Rows from block 5, named by matrix and row number. Rows with one number belong to one channel. Each number is 500 + 50 x the weight over the matrix's rms, rounded and kept within 0 to 999. All counts start at 0. Numbers have three digits each.
# convs0: first 3x3 conv (model.blocks.5.convs.0.weight, 224x224x3x3), inputs 220-223, a 3x3 kernel for each
# convs1: second 3x3 conv (model.blocks.5.convs.1.weight, 224x224x3x3, transposed), outputs 220-223, a 3x3 kernel for each
convs0.5:508529446490504541449434479465434447489528486437513465521438451585519393506532496570453464539525511501503496
convs1.5:534544517485533514517501476548568494446509571452501501506523551463567560514483533502555517518549527581510568
convs0.6:518472467447495485505523510529469516463487468513551504301504616417420465414413449499514451530425452466532388
convs1.6:451445507509472466454539559434450486493462489469519452515545519581536542541529504463515524541508538450455514
convs0.7:503617518499542451484535418481496482535504476459483406580624556568503472497433445501462474472423481510565457
convs1.7:491428424475543439489547456518533546425600600548533506547492502587545597546564589459460501455574535462568562
convs0.8:506499509547490553512493553562480513500483535512558515565422485498550453367442500440531473435563569552498548
convs1.8:483461556488553497474458511482499550486510502485470464482519524481435558464433488535541533547559459574538565
convs0.9:482504490460495478494534427491469560575549511495464498500467495468486410564581536485491517424500518491476507
convs1.9:480573456447540418485521447512506610529531546508560529557472522537567484507502466526529556559517455453481563
convs0.10:491522561513532526532568466464504455498457512506534484459541483470479498399482571596536475530503450495456422
convs1.10:610477553526381541485497497585429440465467525591621472575519500455398398412479437471545617391550517299528470
convs0.11:437467437538517480494517417494486522511496537519500438477459447507523467482527542488509498489431511474517519
convs1.11:468492583521451454515500536521491421488497522500523548543538532479461472525521554541465430492480518443492550
convs0.12:496526491471525468450529516525481521540508478520434519538578482485433476565546484486462459418406435355479458
convs1.12:502521492504573519482479501519498502482456545501522553435466484509538545498477502497486551476495484493530565
convs0.13:528486568490466531521496452483453554497500540526472508590577489502462457551541440544574486491523523474535485
convs1.13:492428432523472604472551585511480457525483539446494458527527522485482570529492497471446540496518447569540541
convs0.14:556459541546520503588484541481492508474507486511506489522482396556486432454540515471500545472482501539527516
convs1.14:387482512510534528528452522559511399519548535443562481488450469525504445470451513461589570499465611534525648
convs0.15:494546544504445499453490499430473617536569469502475526432464518473562558543437392492456522493494561456493510
convs1.15:468486531415522643433430534511479452572460436504414653470397400466518503515653546452592608490499400410347431
convs0.16:526485550488457475522534533496497558481472455472503464574453430518528422528529572396512455573468456560461565
convs1.16:464496481465498465465511505446437524531533521449496567517504499550477439483452520475539536515483547501448574
convs0.17:500566435406473521476533491503540514606524523455559501490468537479485525442485511578482535523525527506421451
convs1.17:509492523512447513495497490477572456523493465465515477516569525522496482490453507598588456456455479460556491
convs0.18:513503427451472514547512525534421546498528500547423517326445507485488514561486517499465444515407438372358372
convs1.18:496549483526505537486556532505493488537472461577538530505504486514488491483559584505458476491486494495510537
convs0.19:538478523501541522497490546494471479454525486621551492443441476462482529497463505424520454556580464516534507
convs1.19:548539435513525479495448469500499531471505445534550427545556585460492505487542412524499509548520528488570459
convs0.20:474514456503558475527512491487496516552498466521484473466442438485514496586585480469504467528501555528520485
convs1.20:499572498449602451490489512407470472482538483396507458529534522479612609464447434513530505508559425535442499
convs0.21:522426490492467488469433454465505517537549489467524538336385479438454445490546570476503497584475452508507432
convs1.21:521499526464476542535497545519540455573545560459478497480501567554496524510475501495436499484516539519541539
convs0.22:548551522564465550516513539551533489470517411537459487422445565487493496613481464479488503452486456493462469
convs1.22:514398530455530545469441403502547562518563464527495570522475476537484474499528541523501561516500541390434543
convs0.23:469477515502598509483587532461443502488483474559471459539491529482501545534563601418486454489492485513536525
convs1.23:543609595476489454460558559478507539467538473514568507588521435511474468566513506489528537475463536465499534
convs0.24:498450521524472440508546498473492538400542460459492495579536381449456491497481484400491484496523513530516489
convs1.24:486556529465509517528456495510497538584518543444468465471439497543475518521528530551529601501531512525498569
convs0.25:534530533544517567512488475531487549496492506509555448415473458450422374549547403505543490533444455518506467
convs1.25:520538396486448430520517533607465541442498478534471439589491453538632522564549645471456413502459520540493540
convs0.26:489471529514507474568501463519521544497485501488525510501513439450472449480484480516506512551453452472459494
convs1.26:480429494447500541480446507478511359549533491419519496457473381539507423548475527554535511445485519532540550
convs0.27:448452472472495539509576473476522514484449442498491577412355453480455414429363382522451417510434492472442477
convs1.27:527457484446483502465489502474463420529482468508552506451525464491506534511518527504454493430504486529526515
convs0.28:526461523520540440535575462462604513492496516560481479536492462487510431628526468429470502464469470457432508
convs1.28:465432382604481528563398570460521503507526404485449493489537435548516551548463512508519591499520552433497496
convs0.29:464514432491533448484457467551584552584528483522494445622494454535561523506485459579424486545517455482429521
convs1.29:539527462456523532488484565528466485506485512454542486501535523563580583509479507483493546461469536556474546
convs0.30:425470502476478504546534440495545539473485467507489541585529543468448416398427406465571514552515514519542500
convs1.30:355359544551538498502517578450479462609444598383469447403391496608438409537443586601409482399507584579480462
convs0.31:427496450524541523465430437478472456437475511477477467512496516561501460608580512493493533542535494382478456
convs1.31:500571502465477480508520505521529565536543473523497527543537432501514495517520463470518517513520487474497578
convs0.32:441531464437505501464497556514488489467528490495531468506548559489519482481476487471467487462493484450517503
convs1.32:486531498496570538517473540491550519500436475440517502486470504522518499546519508444558518520467514520493521
convs0.33:503535476530470496549511456502500535486488527443519444475495513498512487516412411426476489588488544495483611
convs1.33:452485526441514536492462469500544506489519499516374540453441572518515540522540504530509531535512522487508519
convs0.34:504462564423571515492481550535560461576557529478489472600482424564580523584520603519479501534520462468481510
convs1.34:486509474529531525526505468532470455481552507494546539528578533542496537540534543496510499546528529516570487
convs0.35:455493494417529467490608464539496504489460488468419471583493470404431450433453466515541457595473436490484409
convs1.35:469535547447534545524495528536514517511472446468537502523520492507520498514516509479445462479465494479453532
convs0.36:451492513444473520469495468476454415523451558479515515495413492523374470497513390541450440464471478578511487
convs1.36:480470512519455542500445467487461450478563502576523410519482524520505517531480576485505440481472513494490494
convs0.37:494490501571546486532529487493480546503498511493533472492481512461545458410452460503497513552519529525535508
convs1.37:538522488461479556441454486483473507525481480407465545487546578425451500469398510389444485509428560432547673
convs0.38:510537573519463492459519541544503489443529484505467495561575480494495445501419446476440485391507454496458479
convs1.38:496482549472515459468543514565491400494427502542534529571424466558547568535478552472432494447449556461555564
convs0.39:526557487469488428494454511513510492487500459508502493445481437548464419560477497515489509498574518558549518
convs1.39:364524559567512501419443499458481480605555566492400531488482421504477439479376403577471592542530497588529508
convs0.40:524581393502494380484457452502489493527531478498492460562459406490471413512487491451534501566481494491461504
convs1.40:485609450536579554562581450402635553439640595509516460554546505567441557456462465492574519488485555486603483
convs0.41:484515510470513488484515485513530512498495523495475493786704548655729679607670684641632700536597735592646741
convs1.41:345393473437492574365499624521522476536520558539558565609660662556658650452540562450460498596548500730719592
convs0.42:578552457512514487481467527449500470570535549502504468577498456553545539536532528462579512518511533560550510
convs1.42:481470489487449536507487539464484502463512539505519499530500460466486495478485526518495493488511487522486492
convs0.43:502490474590474433478479514526504492538487504468448533457434453527604482476508500531523382445444454472492448
convs1.43:514498532515507462488494539501580424528438478439561531556506548540480510529579568483526547470539571516548518
convs0.44:507528474475509497515535535468530545498527524540534490472516583501511528460519552575435524443472585488514472
convs1.44:525496627572372462546475492609522382478435611295426427539451516483418388522474541583467542498549536568550488
convs0.45:487484515566543551467470486509455479516508445489461469451427451594557471367468483505518493427527501504470514
convs1.45:506495547461472513556518492570485424466449587457510462466515458472522558563446519532488479470539497454474523
convs0.46:524488525517515538546461426456481503484474443541470475526463464516528492517536460492489474426461508443466508
convs1.46:358480612404442557495441515495391418503448524515518631541474485509475496564468468449500493490528475443476526
convs0.47:419463498495498463539499518569484445390421453460489440545443465493509425477503469427491432489465480422474523
convs1.47:493498520471433519507538544608458521483601527575546443491402480532412490520501617533481569518477552577583556
convs0.48:463484483529454462505462458477485518525534505404429464458477443428432493446444480564430504440469456572524506
convs1.48:473538512442479546568483486588544619432400472610490511557561553492552536591478534485422538561552520563574557
convs0.49:485456457466461519580584543514551546491450458497426469492602529458452542453378473508442527520490507494427514
convs1.49:431560519505581622446609561534506522481576507485441471514511521530447476536554539452557566494399435480516375
convs0.50:556472482594476442550527539480533610444535438514504496443554533541474524572499477546486449468519427533497449
convs1.50:501501409486575418580584515449450481509424606510451549475472527590491406483537471461444499478418544530529519
convs0.51:513471440471524529496422464492440455530547443558410525535545502495510534513493537462521433503478443526523466
convs1.51:500491517482562491415475589495536479439488504570540472550539531473497497526545522487492511497478582517501549
convs0.52:517503440482477492459532442516529503530505542532548505537518623505485488599511510473507500504497452464453473
convs1.52:574480548422466462590522551533497398419451425511519479458480472392410403515441476441544448535452501560431502
convs0.53:460439499504417557509416463480471430464535542454476545451451514502509461590565500518507585529519542521471548
convs1.53:535458474449462425520470532600477505520508481462494483427528519482485468445431444583532518474539549506503526
convs0.54:480441552503478510508550507447501568472538497452510502443477428479496484557472477462486504463488544490498537
convs1.54:536478503454507612451500492472440487397576542455464427437496512457561570527553537407499418426486496477395494
convs0.55:537600508607553562501495446558513461454495477554513491424443406545569519468440520376449443568506472486430542
convs1.55:466520509518542490487517508456451551519475506524507482519523490452465478510534522502461495483497477564518523
convs0.56:448457546530495465470495505465492520483491501602516473527568417444476533610486411363523449542495467600490443
convs1.56:573547526499567488474516477498551519502526496534525533527480461574557574561520544538533553504506534514555593
convs0.57:474524542533509524545478483549503470448540587490465431431509480509453510439444516524510563486511490537528557
convs1.57:528455515529593538542468547477491569477611479580558451414520530568522524559508395506532468531493410493424456
convs0.58:490466486496436609549521541540450492475477472535503452470427502469441560640514491445486480536508480491516430
convs1.58:443457511657418440489476504455715467508422504487374425515450396433445454585505494532650424526581532599519562
convs0.59:565492501494497516502533516488483494508478482476482514591519492413469513440384397602473529525490476514484528
convs1.59:540462574621423492410610426594500555421486527495457572442599545497446569497484456539439593536584490476517473
convs0.60:538416514433522539419524517545515482425510481567530509519453578503520540363434432527505456477475402511554501
convs1.60:403522450447466587490484500534583532557430441453361513510452483563458525549534499505503502504569655430510456
convs0.61:539458467455477535485599534391516531468492466452538462514475513514554584492420538499515553450493465510506445
convs1.61:490508499497465524510512517532489485503511503525536489507501527529502521524481530495487531566498505538518500
convs0.62:545472472532538540480488467489503470537501470497438452525495466469489490487486528449431519483459533467547468
convs1.62:449601558403490562531461526478488485506487459512506518490533516536506421509518551480473424525552472540516518
convs0.63:465535531513513571475540545515509483499527525506492516459550503486460562500479526477491458480496540517508499
convs1.63:520509539507472423570486450525510445575544510524544558430501473551489525504456553477476483478428435554449490
convs0.64:446486463463456469466507458516478398433536474506457490608520391526488497389498498540442433482470476542453476
convs1.64:431479526437448506426462509570521471523506513507559520517472538487503504539473533564499542480524479521567497
convs0.65:490501479455490428448434458475499458490513544553483502492426512498456420486446426457493514491450479466508465
convs1.65:466582600507497484502599447541525556496481537452508452549499512487513468495460514508554509514498448474484515
convs0.66:502582509459580534484518502442493518475520557453531559425436476449504570506401450437406445490534452530508465
convs1.66:379516501400557576376495465456582523534611471508525423490476564527490520497490467489575538506529667530597666
convs0.67:422450423522475550523587595557499526492439534512524461565551476453529472460472493445467475529483442489477549
convs1.67:414488468442510572385591591472382467464516474508335390603507463512507502404585507399472579397400417484472338
convs0.68:493513555493487517471466453513468447509518411422475519519561577504531446614592576513512443478461459379482471
convs1.68:455547505463584526531568516500475562558519555544494593517546516519523516511449420514448508569567528490457594
convs0.69:463513548518519488492575507543485439455442529530468428465455575388544549382444511445495441479480473474471480
convs1.69:584500492460547502414561460397537594408517594574463366465430548517439483427555523419511573583513684477506518
convs0.70:535495497475463555592497573598511492487524510570565517513473517484513506473456549488447532482474468541450490
convs1.70:512578526450568479436413474532446469519444493568538482467545453581518478559538497553503467536496494513534527
convs0.71:514538552511514563578476516541488500485510455481482518517552492513526415535546529489461453525480481495510505
convs1.71:456474472504498543525521488494493500538584492483502512555506531559473473486449458551539455526465515497494449
convs0.72:399483521530504517478532446495535463475506552478541542475421484515512508462459455507473558531543497421503431
convs1.72:499519520494505597471537508497525497544470463481557556560558572569496470447519504495514446510494503405467514
convs0.73:454484476482538485519577413504421490446484554507520525468548577407522554442565445506485503485553509477483503
convs1.73:503601520449460477516495551567556590471548458550485579560470517486523477556450532478417496473508521417518525
convs0.74:518474493482550565539441541445470550518535522472494530506510484456437419476531458468525519512538481468535519
convs1.74:576452465391430504478533537421406514529577542547475620657560576440417537607477425487537517540552410517534513
convs0.75:572476570462534553475518596525541461532451512503526488472649515528512621548458446574546484452526450545501503
convs1.75:560503490492488508462526521513551488540493443495516542523492530499494515475466490522534505526511497531514509
convs0.76:526484477534448477472538418476465508626488561532530582461483477429530524587557498511468563446529433482473575
convs1.76:498468514489526483456527500508437552455509450525500519528463526511495549538531545513502575529553546450483560
convs0.77:564664480437506451561527515432491547486478479523492447438494583437556517398425479464479441519466463445455496
convs1.77:471508514434520536494541536526481471523544599530490516466496502545509483471467474501481466498484533490458570
convs0.78:467490543461504464419551457585411428494416494487497479649571592508512511428543550559461536481523496488508484
convs1.78:520543520510522441518489491475550467484509480482500518444505507515503504487515526538544516507474469502516539
convs0.79:515456500490538512549557490498501479483490503523507556619559456491463484456547514415496447564411529485551502
convs1.79:486553526442472552536452474580425446513557466462526552569578491522497540512591509468454499468597527560430561
convs0.80:537480434507499510580562535494511486575544486493496577488516548511488454431507509498494516493502454541466458
convs1.80:402541486484539501549452511435461503473592479507563448450528465434417547499465587521510547345483571480532449
convs0.81:484531463534589533517544494569476497548486472475402513505439527468386488531574458549417405430511475581503490
convs1.81:504505630539541497497457578426624518457534472532511496509509552489555487521458538547551447533463504522445511
convs0.82:465498652444430535520491452411441449418483648430479414420487476404353367499449479489483567511471494450475530
convs1.82:495450438547492511431480475549474526579530556419531492543536522532571549498508518478521503584534547556471447
convs0.83:522555533475517528512507500521511570547476493507584530491486423564551479430560526508550510578553541632560546
convs1.83:395542572506535568438474444541471505478464494474581646484486447501502529425532579418523530550507500524520548
convs0.84:477551536488454515477474484493519487498567520523448475478503447447491480534462465535627374519529464512471439
convs1.84:565460405485562496453528546435477542482521598509495470495545466698610677481508538408516478463550589528517541
convs0.85:500485524531519523409445468579465470537521429516477479583547509522427439535485412512526522541621535527514427
convs1.85:560538541494513501512525547558450504582525515517523501546507541581521484523550483520435514544550546579546496
convs0.86:568557496496518524544449520504457553470494503559500436456399466522496465531560428453442552518476510491424619
convs1.86:550543512451529554406491482499421542529536483511600541525480531519571531377423566525512466510547437520532563
convs0.87:425518511457483467496537525526434504476553518491570542525534509569508481394494496527458470488429520492527430
convs1.87:499552514534536444524559542425600570617504587498391531485467492518507444445574526499478523424461466437551456
convs0.88:467494433453486502501387495464440437523505551602551493562476326500485448498476392604490516481433495470532461
convs1.88:451559546430426497453492476552607410428508581570594516447507538452524520519444606532526451529512464501482503
convs0.89:470560504515474476469556527555453499530535451466471581434480510479526488529458461469477408508450562480495463
convs1.89:507569496476459517422628479471490609560428487455423475459412436530484450541465606581569456456487573426583580
convs0.90:491504482542499545462512475514530441493473527478450508508459437586495471545509502528517504526523538608483491
convs1.90:442480474444456536559457512540483512465529527505545510550578537527516455480543552547513541505484470557486550
convs0.91:497539514527472468600554456409485498531571541516420604474497579534477537485418472481455497503487509468479460
convs1.91:460443482503479554444512592487513622424469475516495449442481477446574506484464513481498484490548503504531498
convs0.92:479570503514550434516479506482487486495586458470446569534464519588529510431429486488455429482451417450393453
convs1.92:550463403505569477498545512561572509448569608501479571457551534601530558509533582486438521465588571555551634
convs0.93:501491474539489470530516538448535524510443457543513398444476516466503574483417570445495496453466485478561474
convs1.93:494529504525480520512525560513534476478466517515448479549498505510503543508521530491534470556528508532479530
convs0.94:541585525516588502472526483469553517559484460523527550471453447483491461515529482450396416513503486506468482
convs1.94:393512391579594491600568420482429426524504767508446433564531506615445487561562449649551565575483501603574566
convs0.95:495488506506525464499564481448516551447468534476511465473514432562459497479477499485511541411490501500439460
convs1.95:484567423396544438410480552480477514547473504558520560531503541535461398536519462488491489573492580537472478
convs0.96:436564500483519484590565564450463518493449555478554451568496478501483482519430415485527532522512489480493561
convs1.96:279535381430666429430541407434549513626466627458370458553602556551369435617603457616704513565487316341418628
convs0.97:507493438529532551508474485503514495483489482456525514523474406398518509510583502517513418499521517544482483
convs1.97:467499483509513448446518489477490509501442559436535537476439499586524518530519519514532418475448482479502522
convs0.98:507493486468499527477477422574590477453431501522464484418530485565536547553418507502480534591501474459461492
convs1.98:543562569447518455492541554494560580508628515512391612584558452467526585463443458475443511529487483521496552
convs0.99:521502509444482591464501536564492487516445515488543482459482498536443494431523388497475537481573422532480542
convs1.99:583461603557405432505465490482548516563455494629534388476455422465437535585488531534601512524592513328540620
convs0.100:515456499513513459540502556589565434536512459541597489437503478449460483504549529509510530443528454527487504
convs1.100:522484530508505517438530513528440399499444472469559521510484490551548533477422485456533517538509498509489503
convs0.101:495479451491475459456453498532550607487558491475542510414488569436498569412407452505411491469452511489470497
convs1.101:484441535493581593539497584544497452530477406412510511477493494552526599620541488457449471495426466489533377
convs0.102:554441469513503528490496546448500557543461427542556542464444468442390574434369529473490521537435458439583504
convs1.102:517480577508448452510512432600515421422452551443413476476529569484426467580585525477481566544561477478426566
convs0.103:480525391444463495458492546473462466466503552395543451557513623434371494557523503499497520488525465523464449
convs1.103:498458519449467536506461522537513540494509475498541492520551504510474504441494510528485493512527507521549531
convs0.104:553459491489513547523551469414434514511569486502486524495462464462442388443441455558599440531478508587564466
convs1.104:601477363510546520509545574425503527411567506492467443519617628527493416639522542643540525539370509364423253
convs0.105:482463450498457525445539528527481565476483443555467492460493499482413372437494437507513468453538551469464442
convs1.105:541491530476482470475485496590493496548479486512525471536488504509515496497471475548488506469470508467524553
convs0.106:433480511545523467554494487426484529461529506549524524533465410499403390429495556579506495480447520458491452
convs1.106:479560441511541553473509573515555436496475432525521538494497537524548518552471560476419512453472498515557518
convs0.107:512477459513521464557427453485489518497482524431497498577556594430554595534460469519538434514459486521527543
convs1.107:421493562508551495507477546479480547490495562455506528508555526492499499570496505520483493468518501528510519
convs0.108:501476551467495495513568506414398533533480517500450569527500470613504466583483372508488514528524499475527537
convs1.108:425513476510532504435520499439422572468553431570573531507493474527520573552489542456511574477482528515531487
convs0.109:464460558559534505494497517524503529518537456508428484440484516408471614460454501466502546480519487490511426
convs1.109:471501516459500512522452551502518511525544496539532504503486484505491507560498534490490488495468507501494496
convs0.110:577567554567536526534497445531474523483529460483489557462547520508498554483466404506469520507479425415453578
convs1.110:489470522465518484477507499536398551464461562511570551533505505447535557508512507545531520499510463497407511
convs0.111:574580487469491511504487557482495482533497461497490509497524404397476497503525510413514471543498487505422538
convs1.111:529496566562523491475509464421516523551513463560494542526572498518557532518503517558490528563556490447523535
convs0.112:467501493484683568509595485433477466510426439487496465473528505585538572566584413546522525509546520570525612
convs1.112:477565528474545484511503498488503532504452473530513514522519478549539543511545473462426512475553484522510472
convs0.113:539574556510563530587564512575555423502457531481496458540427425463478521466501523561398469466504482418480433
convs1.113:434457466485508489365469478431569516520467556499528514535503510555463466538513401527502539490526456448523536
convs0.114:503465573493543460471475540526439505497584527435409497457439370479512485526528515475512493521465533486440525
convs1.114:457478550547520444525497459426471504480461524495513589543532539596576469658472459518469558582556602474499480
convs0.115:533481466521511506532495525518484521522504478513527528477503654435448476444426475480501463547498495449473433
convs1.115:473403471470525436471428460434484431485465573532478523476487415590475494530583555478545646521531567443472492
convs0.116:491447527503516503579543530456562457493506489525535490523496484479518459460395427435430548453477523466463542
convs1.116:517484401527494461536520477559607640389475547543471565425480537477458523535458592526534516531483502437607446
convs0.117:522520523557516516431531541393495531551440504492498508431533551489421464501493486518467481458512507443497451
convs1.117:452544511456431454431524565555452534477560504503574547572473479561516478538497535530513543465431604464519508
convs0.118:515499529490541543487467481528465421512486470481527417472552499536543599474513550520498506532467527511501517
convs1.118:473491549500548499479593507523442466494468515498570606490488474505490470516507537477500496510578520542524480
convs0.119:473549561531550526476587451467534471492430432496495463452472563529556423424466417493496539541451615461512504
convs1.119:528554467499529433540410418528538504522508522541498479525458445538498460525464486480574521540580484507472567
convs0.120:490514456507497517478500548528471533418439537545556575428451605413508569506523478537477448476580508443535522
convs1.120:530501507466473541513528558494527453509445506503487443503432499496480495486530458547475469482491447575507491
convs0.121:511387565527426529468357447477502477464478514486513515471527493497474510519568392475512476462531513419476467
convs1.121:490498500520501490521492481554462455522545429515493394529520447504480503508478505533491448537481503524517584
convs0.122:549481587562522511576515544510547521494551528476498420481399501412540448486540499462444476437466481552527509
convs1.122:505477493540466451474465468531486530454488494452472556463533495584491568525543504524515560540528503525552498
convs0.123:481500541597556529583508496455406463558523540431459556588537545534499531637528548466439522483512548473555505
convs1.123:410452406457423510491373474501512464541614505457477482546474511420454423545490377580369480496532556451541533
convs0.124:449563463435507417531522464499539436579480483576501500521464483588447356373420401597541458470596514535441561
convs1.124:477554438503576478571656517439511523495588575478455433548515514558501490524519487542501481407466550552525458
convs0.125:425468448554506478572485441529490444493526566521475512536518510441450499519503559489461475440465452511469522
convs1.125:533612532525486502445459461537485538483557486485555530462573471538378482460450466459481415520507449509497464
convs0.126:408600500458578513477462458493496384497487431514506506496466468499451426504491490524449513401436513493492476
convs1.126:438538446478532617541461584428447505404596553707454503470506371489424440517561594575584531529537476615522523
convs0.127:504600488509584484481465444525473488545583497476478454497464462460447530418522551492529541549461500546535486
convs1.127:521465491535502521554559558476493524503535489478487521589547506540504491519448535537517482495536494556493450
convs0.128:421502509547509523464470489543481491462442575508496495483526564415407457514476475470483470462500508400463518
convs1.128:464469513423458471493417571565556422425538554525493510469473610486500519523470539506498508576524528467437455
convs0.129:505538491512495574479525533496519450525560519492533419581512492506509489459442569454504394494492537527477469
convs1.129:460555480427571444481543466520491548533543529534551488601528491511500489502546466591467519536553557538492495
convs0.130:561476455471516523385419475493509514583478428443497519522497500398444505442431506506448440435451426523475462
convs1.130:577539515482477568574514525491435463529524517466524508502546514477484567465448457486466501509536533444491510
convs0.131:473486480495444451574508444515496508438495485506488551543525509471496511412434482489527517491526605559534555
convs1.131:450455556523451492504492528500478481513524506510499469539501550511509556508488516534525499491498507530528519
convs0.132:538571527509564510486506496523469514507519507511514572509422453547552397607533516479469551537487512497497466
convs1.132:553542478560501505506481424519452433437514502480481337582531487402468403441531629505392449511504446550536403
convs0.133:459499507551519533484502511492469537531549478491508516533476464433453513384412457503506509467469489557463459
convs1.133:476610349473464578365577456489448685529400433456456425546347515522520577388518533568537493552466571341569497
convs0.134:492464522477512539443570530460484548477530519515535493499498488510422527538452530571558448530481466513465540
convs1.134:418510573453540550588477497642494397592428573459468645481448477470286408540417467559577598458532464487559541
convs0.135:452581484485514515584526551508506520454532551500575540443472470461463454363522507454446485509529484538463490
convs1.135:490461534430479542521431499505428359508549521456475540565549531510488562506513514471483474464423496573553591
convs0.136:526452483428500441583498493434471470503478518456451504484446508579488564538473508587491485460491440467481435
convs1.136:548481478489474516505483539536528508485479496494522506478470510484529468486534483495505480489458506504541474
convs0.137:453480435490472454477615474496485484444482504429488443472454488487496442576532548517463475601546457589428498
convs1.137:488522491543492477560507527504461539513509461539511502471487519507547522524509516484514512452478485476493539
convs0.138:489517505491485549499462505585483537458498463496530473460455555532393409413458488440400494452487470541489515
convs1.138:460497511475533489491525522482525601513506520556480515449466555519497481480504524537497518478477514482541527
convs0.139:503541475519503475505465450508509504543454446422522475540547516325406517478463492474470491486472490488459474
convs1.139:533486498490558562543475487475458476549563595434512445505564553576528577524485551486537533489452494494531502
convs0.140:502487538496506526479524537471496499453485501548439532565465462521577542574516505478605429528514466492486481
convs1.140:567505513537550443569478539560527558515549491530500579501550519472465494419411436541436481524495487529466539
convs0.141:462601516492559495488478573496500506562461438513503453532469529478537436429459448522469485436502449423387451
convs1.141:608528440468515547490621521479421550342495533494478530522485487463488460398505587525462491549532493444414537
convs0.142:519466584504485538498521498500494425532470568560540433521520424535515512424472450480537457563494505576503488
convs1.142:569502617445483559432482531508450374435543463487445613556494466493420482406585488419463517493473538523431581
convs0.143:500463530483497515511464434494521499532527486449520521486476533454541570550478515506514513514535526579534520
convs1.143:498483519491499512490518462536496461484464536474505530513511532530483497498507515457477497521478504507513475
convs0.144:450482481539544487530555514471533499459506448510518506347548645519560573521536604546448514523492526456486538
convs1.144:506524461631492557475578610352441495540518456576419554627422550469484421467549584433563481502418430479435283
convs0.145:494492477556532500546574519414483501530527529491498475540520532455504512468452475504467491373524482655535496
convs1.145:503495521500497452497497508468540490493532438544493555513520468524549501489534495448544513509509526532523498
convs0.146:453504540510575498495536525548497537493538573523580485617471491428474451542476477459532451459515513454537495
convs1.146:460542608514535528366449480482543481504430555488460453515486535434570465509532468503440472530534388463438553
convs0.147:542429479465557483522492481467489508449448533500530580474502462428484446417456401442552439526452558500488591
convs1.147:485561556464439493504499511479566531559495453469484465543444478519476500486467484517469466534508507558503558
convs0.148:458533519502482512577495555515474516499532470481482471595524487588493508405529405475475455497477481459530451
convs1.148:528435462502506465556423510520519565479568469574513555543507482602617521459394483448453523565558506487433528
convs0.149:436524512532507549549495514557532453481456469449545486502616510534503436527567506439470434465444493535511476
convs1.149:487526567524481487468472487491499529393468479433514565500525507551483471508525511501486543574502497495546515
convs0.150:483498484491480464555467465435540489497461496552569473536545530434487535412427514461452508489496507525455485
convs1.150:464552578574544591543455603587677498510525428585459404546434614485561490674473519428488575580472469533384579
convs0.151:567536462529482487512533578476563482518516480482530537495467468512506545416482579504473520523463510550591437
convs1.151:509506440483465480437551597566516502501500491515501539424461490581507513535461550551523562475506554471538477
convs0.152:465550502454546392475503406527479577459460469494498469372497498463492561514548584509445457553521520515422483
convs1.152:446524521486484545430501480396530558599550528517451559564524475601497544464558520526550524481461488468542469
convs0.153:549514460531527526510553497454460499518496493488472493513581551458426572393475473444482505535498437479437486
convs1.153:570529545454423573530493513615558507457519408441619400579558539586472502507495592410465454442507472561477486
convs0.154:577488478558448500509482500469528510489546503484435485408512521509528547444473355640484437523512481541411409
convs1.154:529430544527533592498440549503457520479482487452432449532477405602456464610521531497531561466557544592455586
convs0.155:539531526504527526546556508599544477492529538481482481487515514468388418548485462649496478476491404443427443
convs1.155:538453491521423498456495523505504491512508587489538474515491479528506544532423424500485447470548539456436594
convs0.156:517569482523485449542512437485545553504552465466501473546469455476516514448509469489484462539537524615533517
convs1.156:510508464476541406433510497478588480473573525492481519506377588535587521560517444508438462438444511476498454
convs0.157:416499481495482464465452530408464484520534521473461454445387451395403485403445497480465505562502533520498546
convs1.157:570511530496526479561562534450427506424524533451476568457455521521559495545545552550501523485515527480495512
convs0.158:550513509499518400423432540423484489478568472405506587542558469496508506519473492482398550460468499516468506
convs1.158:568512566514450457438543415538494421507529512452522521545522531557464524522503440479543531511518576534516536
convs0.159:511461490501466579518450614446500560439458482537618485563590561541491533561447445543505490527461450507488509
convs1.159:532502519579395546461500472507559516474511458474536504479440430506508476490487552527513528431446459490562498
convs0.160:572504437497553496577537529481464466490475541511515526518426613424511605485488473467499543541528490454489494
convs1.160:511426505480519469538446539565466499575557432378485622516488437556543478513470509546510506435496453488470455
convs0.161:401496545527468574487490556458465489440481513524484540443510534613571498446570464532469478520491474507620471
convs1.161:497577548489518529508526488566538444542518480533520469545500532538483499494564509555516557527499546497572515